config.toml
dataset = "short read English sentences (LibriTTS-R)"
width = 128
lr = 0.028
steps = 11400
Rows from block 4, named by matrix and row number. Rows with one number belong to one neuron. Each number is 128 + 32 x the weight over the matrix's rms, rounded and kept within 0 to 255. All counts start at 0. Numbers have three digits each.
# fc1: MLP up (model.blocks.4.mlp.fc1.weight, 768x128), inputs 0-127
# fc2: MLP down (model.blocks.4.mlp.fc2.weight, 128x768, transposed), outputs 0-127
fc1.214:140111110097157104136121107085135103152129133118122111094126136105122113106119151134102138127153158115138155152145137133125125105149113156085142141123119098148112155103163122134098122157162096127076143115166081126098111105159145130138121106144116152182163142161151170124093147084108105112080175158131134119107119156105088149197110139146124120123136099123163131127102134125123123185146
fc1.215:103104101134149166154115112109122112143100163140151135132136121097154132176094161104099083114097090169126118178098144113164157168138096094150139091107130055152127162154129157112158172063123087139149130055145117127144152100116084182110184115104120139126107155099144153113034165110152115137130082118147059090120167188163154188122154101094101133164159117154161080124211125167040120144191
fc1.216:116114167106136154162132157107137088130153062146116185103087067087154102131088191050173153107122124161114142165188102114136111088111152129130154109140081123153121142112104111071150103134119185194106112136149118112117124142123077144097121140115107118129128063146083150087120124095151163114154128135180179183149107121129120127122143121125133110122184135145171113121116104124168142111214
fc1.217:140131122144125130172115136080078129118137115161120128146130124118071137095161132119146180139164133109152110151168154120079114128142145155104144123143155139105094089132082123095137144135158145117165131120077159101126130161124102183161153119122052118153129125131123103132091139088116138111153098118125158136138134160137157144137119106122122132145082166140125145164154142079077114100092
fc1.218:097075141174247236136096158125172194151072096238143082092131107116171080121062116128098140143038052135100143101106130157117094110166138062113163067087172108063171158090063145109148050112103191153169154023120120099145138143145039143129155173163141173103091160170139203068015157083177125138153165169158006170169128061137197150107160092148123082131192119103154185118194143189099084123122
fc1.220:185078171050121109114122146099054099107096141078120139109118159110146141150128128173112118145086113159141131125149139112112096130118114208138101115089154135182091136123140091190155132089088101143136133155135100074189124158100180109165123102140137150130121151131105157178113180120135170164137113092132200110144130122103125123152185129148104123151122136140125129107103075117076103109175
fc1.221:177123124135154110111139075123131085073114041160117149085102134131144112092123130214110107152152140150064150163127099136170028132099114102140115135130115198094106095161159209123121149049132164125113073192085091135114060130106140184170137108154093178112168154110149137154115160102125152166176107125102171074189146090193111131138107090153161145117118151115089114131156109130153094142157
fc1.222:140118122137150140115116134105124132125122116131131143135117120112130115128128131127135124118139131155108105132150124108110136116136126127151138110122130133150115144123130136111134132113122115160130114132134118134130131135107107155128098130125098127127119139144114119138156123155137131131132130105130135119133109116121131155114139111145114151152151105142118118124126139133154141142142
fc1.223:086165110169100137115076196117179040105164127127168138124111120116106134166133101183076104077176105149090099116100184125099083149101145144128134196064201117149177098211163102092131177126128138111139122171106122145111150142145152107106145164152114090100099112068161160094166066071055066189073167203102171073185104118167136112173127088140125214094107136109044171110152184142183159093062
fc1.224:151142161118144205082212165050141088083074053152122164201099077115185100072082120157170126070136067105112145028110104121067124136088121063208145104090074157219127118091130085169057134075128158222156138075061142202180195195186142140073219108118112160232083046136168096105100143179121123179150167122145142078171152151072194163095172145074117136147090139105137100176171126066121150113088
fc1.225:097201166084132180057115093158170133177147158075103107137159186085054127205172104103126100086151151148055180099123140103101051205152147167084122159112086129048077113130108095106147142105141127113140118087131165150093195125126116167059138128131155101192137101223136134116093112147091093110143186173124132189127128082075112087138086091187142174132128098181128153159050189079100182121179
fc1.227:127121119113114137125138105106163141131085129137094129125128143137130127129109116110115152169131102132101132105117105138139106150153119146132109118105131115149122120150115118129170122141128133104106134136121168134130125109129103120144128145133145148159111126111119143116088125103123117154152185126103110167118151118107100134138113152144120129126151143128117130138113155134120119132174
fc1.228:131163146134121128132133125154110049138189136117102150105112101140150120118111079132119106104108117119088122153112172093105184095144132135108098169118120135068111154149128142128147156117081109139129127149110130132141152104125117125125114115150159154129140130089132141093191163137117151102115106096100138122181132126107117159143085149119057195132144156183136169162089138076117137122172
fc1.229:224071171179180092074205140088043198238132069150140140255137127066164063137107177118133143207102064165077209203116093112060123156201191115150200113100118116159059022137116135084095095060143234149114243072100157122110156096204154078024147154076097131142143074208046088108146088072111063168071077053114151242240236067112166090133079126141116085152124178099103232121071106048178105141081
fc1.231:155180095085162128103134099072096108130140089128136143088128091154123147176104159184101094081143094173146117109186201073079114151120119150111088151123060127161102128100125137139121076133164133172110178181207147170090122173123097093092101164129170135124155141075168091188106135063179110082118141156134104130171100108085125110126106112161121192158055070135180097162128107136146184149125
fc1.232:126100165147124095155118118113165174149143146139153124144117154162174072196072155101124097120126138117066171164124103147103066079138167131116140031123084168092173130167111150108142118125133109122158155112054194111139165111071103157144142141117059123115126157163168087171122149119125085186150083178147099105118141200144109133112069152159160077142186096117094154112104139090052149117138
fc1.235:099074173183166180109105142105129164135124144226138109097044135145062108170125137211084124155086086065166163113118122076102116106130104148092117145094114085104159111106159077091103141137058150107163132040070116160096088206102160178199127125114146175087192119083089162130195131102194094162102085163106078128113139235122119115138133168102116142170153097170092135161167136138177083147150
fc1.236:170143089094146143160062121098125131119070089075204104121129147043164121137126100095137068135149116179155133141129116134088131098147119193131114102106132116101122145135136165117180077124103139110113183091148154105098175136108125159120074184107130080180153138144120156144135097180097138169150157113199154170172061168110123099170162100168130140112145060175105110122063112152135120089127
fc1.237:154113109156132160132132099093141138129122114118126111117132145132101120140131174114117144102106106134129129142138123113119137156126132144132155084118167129145144096119123142144131089117133139148119140105160116141068131131085085109099122146118135143118178151143121119137156101128150135108097107118127140119140096149137104144110165139149135154128095138163142152080116125122127156154152
fc1.238:144118149107132145147115111112138106103120123101132120125130126135120129105131099105138129125147098125167133125103146121182112130129108103117139142106121126156143168103147111134125134121115131128103109131140120142155111135154150095133122138156150183105151144127118117132121121112118135143130125148126126134134147147133110099153151143112126124109144144134107142115131106132118134108137
fc1.239:170121197078248143112174110026134034163207072152143043201167162115097157064054142218039132165147057114041178090126060161098031144133158165054084112142074143115085158115203121154163104000174179245112178092065128179172217162190187041153244082189141147114104025126197064079152148108133207047105073055145165114130166145179150110107201176058101143120021189151130085145100155094138151110111
fc1.240:125096073146183122111162077189165124149137127081151146078062119231151149118173117090054137185149100106141184112164148114138122158099159139114107155049094157116088030186141176163119116089072075107119124108087111151131060165067102132157155148175090114139101107058083167208104166174172050178133056144229165128114126202160110124145086172066168095169121111121166084103199170078115148117129
fc1.242:143117131123116150128112121140148136108117101093100150139132129144169129114149122114145139127107143121126118117114087142131116160146153117112142116125147151137128135150155133130152129114141077110118150100096140107159122087133146134106137095107140152141108102135110133131106128121155154124151153130134106139135102110136130146105107129118137142116163104139111133198137120100120102130140
fc1.243:118143125129111134121185098094160104124188153157215139101154148131156201158125104133073206173152091127117153129086175147086169087119166187121170128164163108198154102180172140125091084171173103141067050139001141047174126125123115190174141123162150194102130132094111184157105082113114192089086102049148136078088065140071129131084093154161110098117179081098110144116123122066142092069131
fc1.244:101132129100120128101111101127124091116166180169114122150191084086116094113122153112132098141137097119089154129151155156126109072122078193098177114088160167174109151127154087105128102107122074186129132162105122077185147116128146114147103083078135087120143110162146114098117127145116152122147071195125164102099121143106158116090119121139176095117134138172132145113124194193085127161169
fc1.245:137134140123118084077120138108087122152130124114124141116145129113176177118143093137105094112151119149138104155145118104103142152137132116139107162101153120145134121092117090136164144116129113141126154138121138138143113138144138107126119129142137151112132128125114139115139148117148110150133152101095133128146135124124127137139142134156158113114131097130106142089150125112110151116144
fc1.246:161141125174130175130105103127115099176103159136042120152189159131181169136116178159108147093088136116071184084094087175159130117125074122159104118144136134169121078154111190163125166155127126153112161140111149102158109088080051089092083127138141093120126092133168160085134119141116137114075096148160145107132163087141113131144150115162140171135081087191067148136169146097102094150073
fc1.247:148164085090120114137125106129157108149136164105123141134100113165073143144150133120115176102141108075088173109157117093071130167126126152058083101167155113100150156095129133098168150154105145113122169108136124134135145099121119125130134151093144121165139139139129120121104176111136122135139120109156123131139127138159127138091091163119122135148134144153115163133133107125120130119131
fc1.248:151137137074116110123161153075164049145189100095121169140093128109173139161132150131138116144090120160129130102139124152164107105063111162081142105137094123126129111147129101152097140155139168092158096167142083113137118117139117090115068102129116127091113121150141121139144103140157126107093132139173148144132119118158190070094096134168145196141176161095104131110118150084108181157158
fc1.249:168156132164160095120089107133110162149131138135099201172124146123105124155118163114054124073129111119118121100117107117081130081179139128160125070157171152158095119143135152151123186119123118109107199102135128144050187111147162125161089142072155104166142124086114083155137146142170066118198084143145080117140132132163119127139076123128152097142126052181099105091147150083117172120136
fc1.250:128131067149103115124097150143163147159116192129112105141164119105127156132143059161123120098163103115134134109078146127145083101115134171170140138118179144033106151178109165136117149109085124096098153101108182167131099141134126122174113129156104133159134146067087094139205102158126086145064150053120104110127154087102143157122123164101097214190151131146157144146144111109040134119163
fc1.251:143156102143105132134151096123077129113079125131082150146075185123149097137121154149137137152116106121114089088130151137124106087150129114095150128153154156111099112119108104155110129113126149133159125126120132103144127149129185117098113112087142163162141167094128110166125124113143131127117134158234125098184106126099091120097132123106142107100104128155148105092139145184157144144142
fc1.252:114104115112122137094082125145174116126110146141107133115121136133157119140139128186138085163132167150092143113083148151106132151169132100153108104135143103118103151155086113129154119094147170122113168129128129087122142135130109121127121112113120119174144143153114149128132104094113112122140153146129107146092140126109132136134160140088136147138119125116104123132131113133124150159130
fc1.253:109116140121156153142145143114127113105112134108116148140147135099122137124105128113115120124136136123151148110125134126108156129123124148155093104141118138136182156115130116082147129123118123109179159140119144164143141136147119144120107104110118100116124131148094096115115095129126122121136146131096142100131112116134156119129109111186139140109125134128134142152116136137101124121152
fc1.254:195146089113141078103139088098124167130140134155112091108128097133123122096136059119149122172145184187144181189142080120155096116168119119144137187149141111070129112076100135115142117120159111144105149112121142087079095140123135144135100105149087171130119087097118155124118126152149069160138088107126099134152101076182128141113212090116146120143161135166171117160213129141083115134145
fc1.255:072147121113096158141125136088122158130150110135095126127133159113140095120130162126137142144139145113152121131146094177092134113171137116099139164125160166099109161133152121111118110115101091145143104153105141082124135124123131199113157141148135142127122065155079144083136089145174139158100146080123137128144108105133105140113113123094125152158129115203100113078138109138114126111154
fc1.256:127135137125129090162177100122104156173138096097114137117135096135141198105147151114131146130147148137117142142112122121086101120168143129059135099162188151159090075114135144119123136066070159148075125121147134163118070088109070160120169142153081145082125182153108166147121154122126186163149128121131098114113117112129143129118119113124106156174154144143096141126132111096115118176079
fc1.257:146127154118164115100127064124088236089121141052101239114081160147119119195229092197145119081145135077121084070091105064089063094063136096173082115147174172100134154116121199139067184122130099122171072181038130192158106108105188094167116108133106161125123129074123175116210099126223093177085150173045088108052172117133134159175026229124151100132163222146155075108172175117110142107167
fc1.258:126149149105137137098168107128146129118139112088135115139138122092087157123103160144157081097135111080127155113160140097148132165140135119124153145110139094103132151090115122170144136143149137132183106126117132126130104108175127165133106170117129139124103108147088128142111155114123165127121146102158123129174125168119142080101106116148115139127136100132112176071083165133133135111110
fc1.259:158130087132138127129121105109125134112122129119164110136131131163144125090135119093121116143147151166138091168112118103145145110158139143179136156107105129102113134116132158110154120160123076158144161153108106128102119144119106109182131134111116110122115108122075130113139131126142105142113124161126137131112154102085129167149132148133140117117133141124102143125133152106123137119145
fc1.260:185121131091128161127214100062158141126138078126093122130080189101086055080174152165166133120131100127165127173136040089091104128200140159056140149072152121186181131104070130076159122159096116162095189096117106193116192101123117135142075121072177134175170119047105197122118133141133164111175156179106138193169081182221054161119084069090149104095133093068206106116135131151112076169124
fc1.261:108146136130138138115126105133086123130139097133129164083103131091141150116157157146111129116123111154125114100105140154163115150125151153136094147124183140155125148137115135107148151128123124138108183139135132125084103125112120146100151142098189151135103136119122127100111098104128103188102126093119122127141126134127114157089106169096098120180113117133134126110133119089144127122184
fc1.262:144075135129110156127104148096117141118135160110146127156081164168112126095121153128129136123134139145096164116086125115145161135113144157161140097085211087140139130139143131113118148113095168097118114063078112106134110138148098114164148155129127148103178102114096141114124140122136113094159108135145128104100117166095130164077141145132148140136158104115144156155130154162111150096117
fc1.263:076130104129142160131126088094140141130065125116117128090148124144095141125142118122111156129137085134103161136159087116095118144143126144129109160138089154156127137107123116137143108160135121170108126136147138154095123116112121104119174144120148148123115131131132154148131119118098138072107184160156143133132088124149113104101144129128154147121114137117139155132116116125146182149154
fc1.264:128170153167124153052131146066168103126098099141145122146116169112100053113214144149165077152159173090205126089128102145084106101140108103079117178142126158130154132070153160173072158135159136161132051100137117153116143132176053115170121116097084108173089114090161114169136113105151105095099136136152150120155155136119216092110102126175158178117041098135055083128140159131083201102191
fc1.265:129139121127135104122109134116141118106072153150140151119122145166129134118149150108107120132132137155123144122127166134090160134115149075157111132114133099099104139203119108124112145170135165167127136125116133120118103122135144134120103091108137103121143161097130127108116110122100163113094123116145124167120129111093123146191132155112138117157134157132163142130111088090111109121127
fc1.266:105162123099149141107140097179124090127148133141144128147113085091099122195091149133176121132149144139107138112105154136114117105122162125144171130128164121133096122161147087152107122110128116175126162163116135105113072138156138148135093103159108118104127127138132124120095108125133109117122139124135099100125091129072176126197071096128141103131116143135146144133155134123134114110152
fc1.267:148087117123190116134153151092157103109098116125168157099174166106111139181130158092134130110160094128126139081119119158155095107131107174076108154151136144148108144050165089114142171181117102124137115115095167161098076093111121091057179133086103114220135119111108157110135083114168199149175123101156196169105082143079145099078167150134106138103175157124109122153162106101128128091149
fc1.268:161133140071113108151123159143140135100091115118143131115131090082150168102151140144160119078137154135104139152142120108092074130151165159140116159137087099126142098142181197119100142106153123077088140089176084152133135095096127184130114153102139161125157154131159140131135150100127137129129148198154095136104130162093127120158074145100150109156120093106137148131084114142135096079130
fc1.269:108083117059156091147115109080030126098089065119172088091129135090197125167063191087113141134161138091134148090130122137140180152135147127108187154085160145099180142131104151087175080118158148185079095104145087133101124212122095153102145109104068108128121162113147128174117093145119115137111114199123126155160115113126125176170135156153115169141116107137163175089173119091156099132185
fc1.270:068087048051149155122129134063159158174141096106106134165126169158129027000098205189058110099204002151158160178170000129142107155141050129149129033101105220132088186072057134099215067051108084176062044181099121196179050088109074171163190175051215235164108139139087204115133123111160197129173166098125114178171085207209160082118066198081179162070148255174041104229117110065085213208122
fc1.271:108114142105161119159132123084135143109158120092132117104133112084131175119098128112186132103164156120151136126141131141159163142145113133109126122105102139132152129127113156122079106125141142095138120129142168138146123091162128209159119088118117120170141152143119085105096110112139103171081144159138157131125121102158147074137109105107139147101111150119097173119154144112091061121105
fc2.214:101145143189131124105116115139142083102100137102171146091132104137086141128172121086152049121104116149121107128127128135109119125169099093121111119144098155149140120138163128132138160132132122128172101163152152179114120118071125162161130140063100133117152111100133148115132107117209113074146093128140111160150149117128112132109120143105107101152081106140156146162155149111174171160129
fc2.215:141123179147141109141090104156132121092127104162156138154137178149144116125134124079197117151115074070098114082167157174121145088120111162133145146077181195141116147082141145050116132147157125124198085162166115131190174127191086140095092090140120121097105117162095168073094147121045169140107123120110166127186128114137113143151115093105140098136135128140089027115163068138177075180100
fc2.216:093161118159191105117112142127121116137080128159111106154227168155195098123157095114166167104122148122143123124135083186130092105144151105126086128168143104142164067121131178072143119121088149156091126159118105147118085136108168123118182107247078126166111141084140193081136137094133110120131130086105155136119089155132107106123101103114090135169224113097112131107073114174131130076112
fc2.217:112129151142131080099117115156150126120150139118124164160170155179155110141097123120154071142154180175154172098124108130132203148116097096142124093102083096103132112192141150134123126147159152127124150115119133159141126086073112108084061159098182118107126140163141126145172069158118109117089108149152085133137099165159166075118158126160159097104157110126121121113105081125148132133091
fc2.218:132106061086195093110095103152215131102199113156149140136128107138115127160135120134127047117093109166125114103087126174162137116204147148152083204132226077117100115150121128109111118128122173115117190142110083118091097133152081102118083174095128110109136159149098120071083117123174183086173163116080094054156123089171148150079079103223131045105136173066107054095147130184178131141255
fc2.220:143149148167071092162159136053111125108182141120115090128143079151145129135112100120161088128149141054140111157171142161118107132119123138112142152118113169129154097114148168112123141160101165137130140137142080159083120156166147097119173173128150119126150107150145100158139131121104078102129052143139140110128133122112106122106103153130113191137122171151124112072101144159089123111115
fc2.221:121105108062091087090171169112103084153124144127118135145138143100145139173125125178157093099144159064103112148159152108117194133175166150144115157142149156111088117122097100108104119184151169100132136176146060113124103112084113131134142117182148130102188164101134058097168081137119110115095164157132113125066128170095123175159167142124116102184108102184081156088129172167183094043107
fc2.222:144134104094114120094106131153153124110115135139168121127116104155158128118133144146134130133140130117139131138117121123138135107107111106136121133128130121127147113124146137118134125134137120094131146111124140132121138132109140141126147121123153130133129121123160117128109138106133127125136124121121133118142154137114125128126119129132142144110132141155124129153137128138095145111146
fc2.223:176138086171110199115087129047193025113108180135106101127094097248144141106154076185088134114095157032106162115146197105189119148175100209086190176102181144088081105081127111090145119145073159110061168165099109177145059174071183109169098112071166107093136091166010153200118109133115180144181151156087109148113136205131120239039119074206155157098124233118086119120078129091138176126156
fc2.224:117076085040120185127099166106141121175228106197096071152151202177123102184090083059051198084149166127069091120186182128089144059058162099105072162091208119129210127115104153133146139137138209151106085187079105086146125154094100064088135144156126163045163054127176130128017230130216083120179064169060119228139127147161076073122115097141119145123131132178186121076166069126112172164161
fc2.225:191115098113039110157162145032152126101117167136141131108090141052125092145118158136135120143147133184157136057144135120108132134088123050120136081164127141103130149153158148118127106107096102160127096089109104067162181101100041114159095197169141190092133207097146148187110146114122131172160146117114111124159178017164208182130150143115074129096166211069174134118157154182191128098156
fc2.227:116127137126143135147143095098142101146116168150103167128129073135166145140144120141115116130096102172128127123077141134125142127153119087160118144140166118134135106146116102085141092110097124120147090121100137144125110133122112118112125162119120135104137136152158154119115133139128132130113117130152128119134133109166172132125120106115130113152118147104120109118154144144105131126109
fc2.228:182119118121139103134134119137095116148115140208099136116084079079091109091139115131136101067087174147174127106131117100129136159162106167155136165187141161146131134130107127158124154097124130124107113107141170161147161108086128128156102158084135110098136115156114107122102162109187139138131115108136094141145113072091138124108148119108145137137080145156144118117143117142115127169170
fc2.229:070135162109146168120098195234133124094165209072106056104119182134108156142102119035034126096093106112192167042095104162155184133101159094107191138191201134114089155132096159166096140094122051156152095122092108089084167152174115074163110094097108101144113200188182175186163161069080215214194186109093035109150109120104199157090093083114147126168139095108113090163086127086171115109113
fc2.231:151066115207184177171191122103140152175127206185185115134130133063139185146113078148165098103092111170101077121069064078104087153176136153216146123058102099117163127072139143173134077039129114129079129108094118175085051159193076124092130066154164150129150140112189160121121172091117064097137099143153109061124191144130095119080124162099255158154038128178132143101122144160139136069110
fc2.232:138085077161122147068181127076093138178145089064036075193100103140120160165133161120191174173109144133141161164127162110096132146131062105109139160139087163085069145034110097108156108200073091195170134127078072091160135074104151125084150185099128093111181173104085192149116140155186127082124106099174160135131068121160102168174143057109151156164129099100179068146142073212157154150088
fc2.235:144118153118118148127120096078094129218044137166183164109152141022094092157103037106127071165132118189143090138123073136153151123127172127180106157161121133090164174094125139175116159083166046182153115123149088121134097157118200006125108136212174123148137132176125117125193089056200055156135083062079145136174201074102136139118146126149161058089186126192154117186122125150170024053172
fc2.236:161115105081065177128116129116124142122225147114113139113140139100091138150120144095121189099153147122116159119121121139136132140095153108143055103171171137136179160140162213139165115128172126159109110126137093103094102117106155066142163096180092115136137103153160142176128064124129180121093119121122161137065132097076106124149187064163118149097117159133122140102143155138102103090102
fc2.237:110150150141096117095124139141116121148117124131145152140146108144159107100136116137124146162153115112120130146114104131134112136138089101130122131136130134124117147128135139147121116120146082118134134096119151125127101118164155116139106135110112123133157142141142119125145114084159129155174136116129118167135123134105163123115094117107124127153153142141105121110118112133139148117130
fc2.238:133126130144138131109118127137109110144134124130134109100134102140157119127117126126123133128143123144110142126121112115117125126138152092145142119112114114125130096118141120138117143126137140140151094129131135154113114115140110153142127129154108116127122126108113125147125109111139120138099142157122133129096120127125158108130114122114156154088113131159108140131147137145147132128112
fc2.239:166211134091079203135148096129167101166185131125107042144147098111078144159108122084061140126073182063096126121114112154103091057025131075132087132126170167140081163057086163163112144227219139219065118079131124081081051219074178073123184172068170092082193106155130080175045049140180024088190134131085191168137139133239193182141057151142157059148209140209196235064165066096108122171130
fc2.240:086131123057082105085196085199063183107192183143173116168212123047130120127124063078192083150171036155144052079124123136143089185118095202157113064133217087100167129124158133122158049168090112135181119136121128087102118160165137109158178115142146090093178140132150151125129061132071119116109053173116088081128127110124106243106155178214136162087139169111096081129175106153098130198156
fc2.242:102122155152124138147132144146167139139096123153157146101106104136117113159087112133088138153143087098118122128140141108131109122125110166138138113100094088149140141138138096117161140094120170113160147124157143142089118090092133146159142164155135073142181126135167130119125147134105122099128095142112137122134129099110148104118148109092147137120133129101143170112147163124112153124091
fc2.243:156054159155120104127123186111142148120108162169116093188056161151115140090119147132167117144096142087170185143182108135147083159108160195108118141147071102138172196139135077134105180143117113090175071130117069071161107142148066160102162155133178081141171130155055059100161154174134077186121120107144133105150163130124107161100116094041093088141122175138152137130133204095046175151134
fc2.244:146175091144128161122102155123123161117149108133144105122103113158141137145082135110101100117126105116135121124102093084108116148154121090116077129120159145122165162094130128167172118154160175123135126103168094125096171173137119131143135138095138151113101183164098144130145152151106089115134116129184090157145155107147083179102172115083101088145163161110140103109147126106163107057129
fc2.245:122135141141161082118141120118134127153124161122156093141121116153141085110142132125117098148151119110124124142123129137110123124085061115150133119130112111146135107109194113142169130101133133146144136090111125107095147159137127124175147128160123147143160126139081101148107116111121145134123121148128133136136147115133113111111092152136128150129104125144144139124146121116140142137116
fc2.246:089129255125143144072166174140116173091154079159126079131113118078068178084157102088099127120150129122103117127113130151101212134184109134058145109112125117120093140119166151146116140065201080110130092133168157150116093128107121149168197189166122133087200159099098126117113079081151101127166123125131146106131095133184124146143143132084110129141111130083111152189132126147127121118142
fc2.247:119123111148117122121110078111145090120148167159109162077109149150148157100114157128094126142143126175133104099081169114149129154097124119148136115120114141166123119168076105119139143122168141155159183124109131123125134115102145129109076171094170103119073090105145136115115131147119147141148115120165092097133139157123149136108137133134146114146174109105113104119118107091144161184134
fc2.248:108128075174139123112118154185101176145086138119117097138107106153137100079136157090126163145133145078155150163146121109105113128146201077111170201108129118159131150099150116084142130079142065094156127115135102108132083164127087142112208148137125118150161134054150130104140124111130138201079120079103149137153132141113106128188142086026136161095134068176138187156106129132139129128185
fc2.249:058120089094131135123156156150102116135104140107135110108140105110082128117124137094136160098119103163101112128096153156157040127136166078138117101124102110153112121098153108105138136120099090120141167165176118086169141169138144142154166134163117154158120131187138163157118125145110147146075080151102133164141104142133147123134175108074155136061100191139147159129202101097092128131144
fc2.250:170158150154146188077129141144146162133161111145119079089133166112121071114158071095146086096121167137193173104142074142129148157096093082103059083116130142179170087099111133095133170128124132131125093088125091078124209160211143100082125110120153138135130101107089168106090141106148116168177131156118108146138111117132091153140089143115150117155166152092158102106151083128223146117147
fc2.251:135141084174161137120131121138139112090109163107156118147134110133157177140181067173132119119126119116098129143154169138117106138157165153075123102138065128105122136115135094110117082183101114177140141115106176111100131085112124146170146164118150126127146133120118081137159107160157155159088075131093135168147104132137134080123114135106104117107122105132095119142100155120137117150170
fc2.252:112141168145130133142126166110109150103126122085156121107115136069076120129117102095128194158129105109144115141097110130179149130105145131138101133117114137131153140133186122163132111124124133123138083125147103142141120154157130128100152108138169130135132123106113122152126109174131160154112096138103133145174126112146085135115142132159092100091134137082125131121126153142120130098112
fc2.253:141118107126119112141157119095130132149143110150172156117144106163164146162138099100134118126142116123101113123109106133136104116107140121119126111134124118113154155128102134153149117151128107123124100114115121140127117146131118100126130173135144157129111133134156134132145162101137172092123115151112115149107151142106117140122149136112116110106129159101126108146165087164174109110092
fc2.254:118129137161071134120073187131168143112142076104178114143137098095189116161086143144141151095183125138106085067129146125065115113134143163151155139108131134152122110154107109097102120161106084158134112105151127102143146154132112138191140124169155094144155130078142111122076110176098126133122173081158104137106172152133135154121152206080199085124130132122118133131131126105136091119092
fc2.255:101121115119103109127143139182161125131110136119106114114112149096170087167138124127156128129099149154143144120145135121115146105103124138148132119159089139121132130129130140162101151095158117153136119104121154136100093145136129115114081058088131172137094107114186146150131148131128148134120167149190111147109133089099108143115133170137107139118094122119159071138142126127111174133110
fc2.256:154140117154135169079134123113113074135111168178113104067188128130143166119128068097123139128147129065104133108159208095161121135110171096148131104082118151127132163145086081150074093142123032165162167106152147184099118121151162147132112129132122129103132146109172140143097105105122109152165146066105100120144159144113172146120159120147109172150139159098130095161092153117106082158140
fc2.257:194179104141206140148077133146202112154140152112128193087152164153110114255140054110078063169164194119142152160155112174090151142039079108107028145160082179071108165148073146060098147094084176152119130042072111090124218170212206132156121084117168121173093133048071072106128157114098155066153126100084066113099113186058136200104090191166150101085110104138172104159173165101182091094082
fc2.258:175083131144127107095114124144122152107164113134079141148110120165119116134137124106089124170132123141143127072107106081135154122058142104124121097167119147152151137150142138098135116106136139130121159136135118139112111120102141100098120140139165083135160090112140169132154113142128113116100142098141174164136164130086163175139090117103163096134126123120128120119097136180162112133144
fc2.259:133124122115105092138121118163135133161150092127186108147103148144098127149145133127107120116120120070118144127111127177136108134108143133099124124139135095111120120147136121134122149115104120130153112142140130102145137153153147121129148137129107106153125117123120124152114123135113117146158133134093114137143130146142114122111131142141104116121121105090159100148113127107135140163148
fc2.260:057161140113085162110075123062141203219147144119121094127114141109203115096146137126115189136108069197119145099123138144107132153138155114101126077123146115160183228119093114097092143113071091120149129119135108054127160137112117064079131207150130113088103107121103083186085079129184134084131106166157125109117096128094122124156126197110108200145185149111129095111118084138230127163187
fc2.261:070131145073102120103181132161167115145103178157139148127094125115118090109087103123112141098121131122155156178127159114107134129106133172118135124136145129107134149146118121109133082110149150082126112078169121133134121097155108139150094143139109116164110105150153153134148131142138126135129160128143122073115164085125086155130131113121074120089122160129103133109117126147135128154131
fc2.262:121144136119105089145134095134145122141156130119102145126152144115143135125160115127130128144130141120164084116104149149133123128145091178170176148138077092155128095139135098165098144163128082151172128155165204122153152134103140090069104117146114142137140119150084096127162127137122098123124136146111120102161110113092155128176116127101113129138107083129143157100116103093118121140126
fc2.263:146143126172140136119114142108125146158122113143146147123099108128160138108149099139124144132117125103148091120115107086115079146191106132133140140092128148118142109095114146128140126114125119131124136106157093148137124100151124136147116108089151157131167127120127121127103109098159081130152094165166122159107133152111119127119120178139155171120128134138127126108115168125154169095117
fc2.264:075091103148121187124177137092128147084147088067103088167180165152081181214124076152204244132152179128113137125162093196114109068161119081151119112147075198091085134151169061083183108167096154153175100124103131143127082143110121221102157106137156061096156160137140054119102155145086116134139113137173117116115031059090143109089105092181148155110155118140149151075156140033117153129166
fc2.265:105133142118098170169114104121126169142151119098086125113118123114111123125122104141107132177147110137148108153109112134137133124111136159095151090131108150169168084142119137121137100117122158145153125143160086087119162123129122127107134137148115132093102107105068121146135164150138132127176159159148142091160118118159098161073155145106130108117128147139129123150178120075085168130129
fc2.266:090138105126100098147154120069150173120115084162104124153150136154120166144164142151075170119109151128117155115103118166126165153142099106121120103131142135144115167128137121170160148116142162115139088162109126117130109102099135130124116138124125143110125131149059168089106154085143131088100117146141120131171130158178081138162103130157087074126115151046136103173116163146122099128127
fc2.267:090114147139118165156113198201107177122048115159149083059107107115089117117165176121157171076090087078107092140087156128099116117067141109167139123079141150067202101179168073125108171089184109122075133104118143134117220103171088157139143154198157122113122153187128101178103122108143149106088084171018164143099180148173095158232110191156113167100138099099164145075083124110135144114084
fc2.268:117217132167173084122142116092138107107174126081083158127108149134111131115111124106148082176134095140176091107117083113135140073094152114126043093188188129124119195161127064167184125109151104127147142130118105135116164104117121079133131130101133128133200153128118144118167140143131142084176100148122135163112174148149126138094147128116135112187107128132072068137126147099175096118102
fc2.269:178176124138106107078116100105153167158129135116092164138098165181138161110100159143065143137166119155097100119126125095156138115148111150152134127145100103164138149083114099100137144090111105142193144158183137131113109117109192141109109078089138094132125142116148118076158131089159164080123148155148134095125098119154117128128081103090149102153144132123131164113169140114069220168126
fc2.270:139129062000117129147041082109206048189157177204130110179129119223156158155123119160046106187126165166134155047101152158112155124119193137104088107215221050255112132127154035099151072074105181140090104091091140117095131017175106116136110194205082059109235122108142080063122053126109210160100129109132173139114175045075221153113141161145172166185190111065033136192096204089156031154201
fc2.271:167135099153157124128125085138108141164119113143120104103116118201122082131095174127121056139128110114120130098157081081108104156078149100139130117188151118174124139055174162195169171125109122114143189129133101139123118153091095125106127162157138136117163138054135134086130121114122114101169109123077131136139166152101111142134141144149172116155095133146097098185100124094159106108101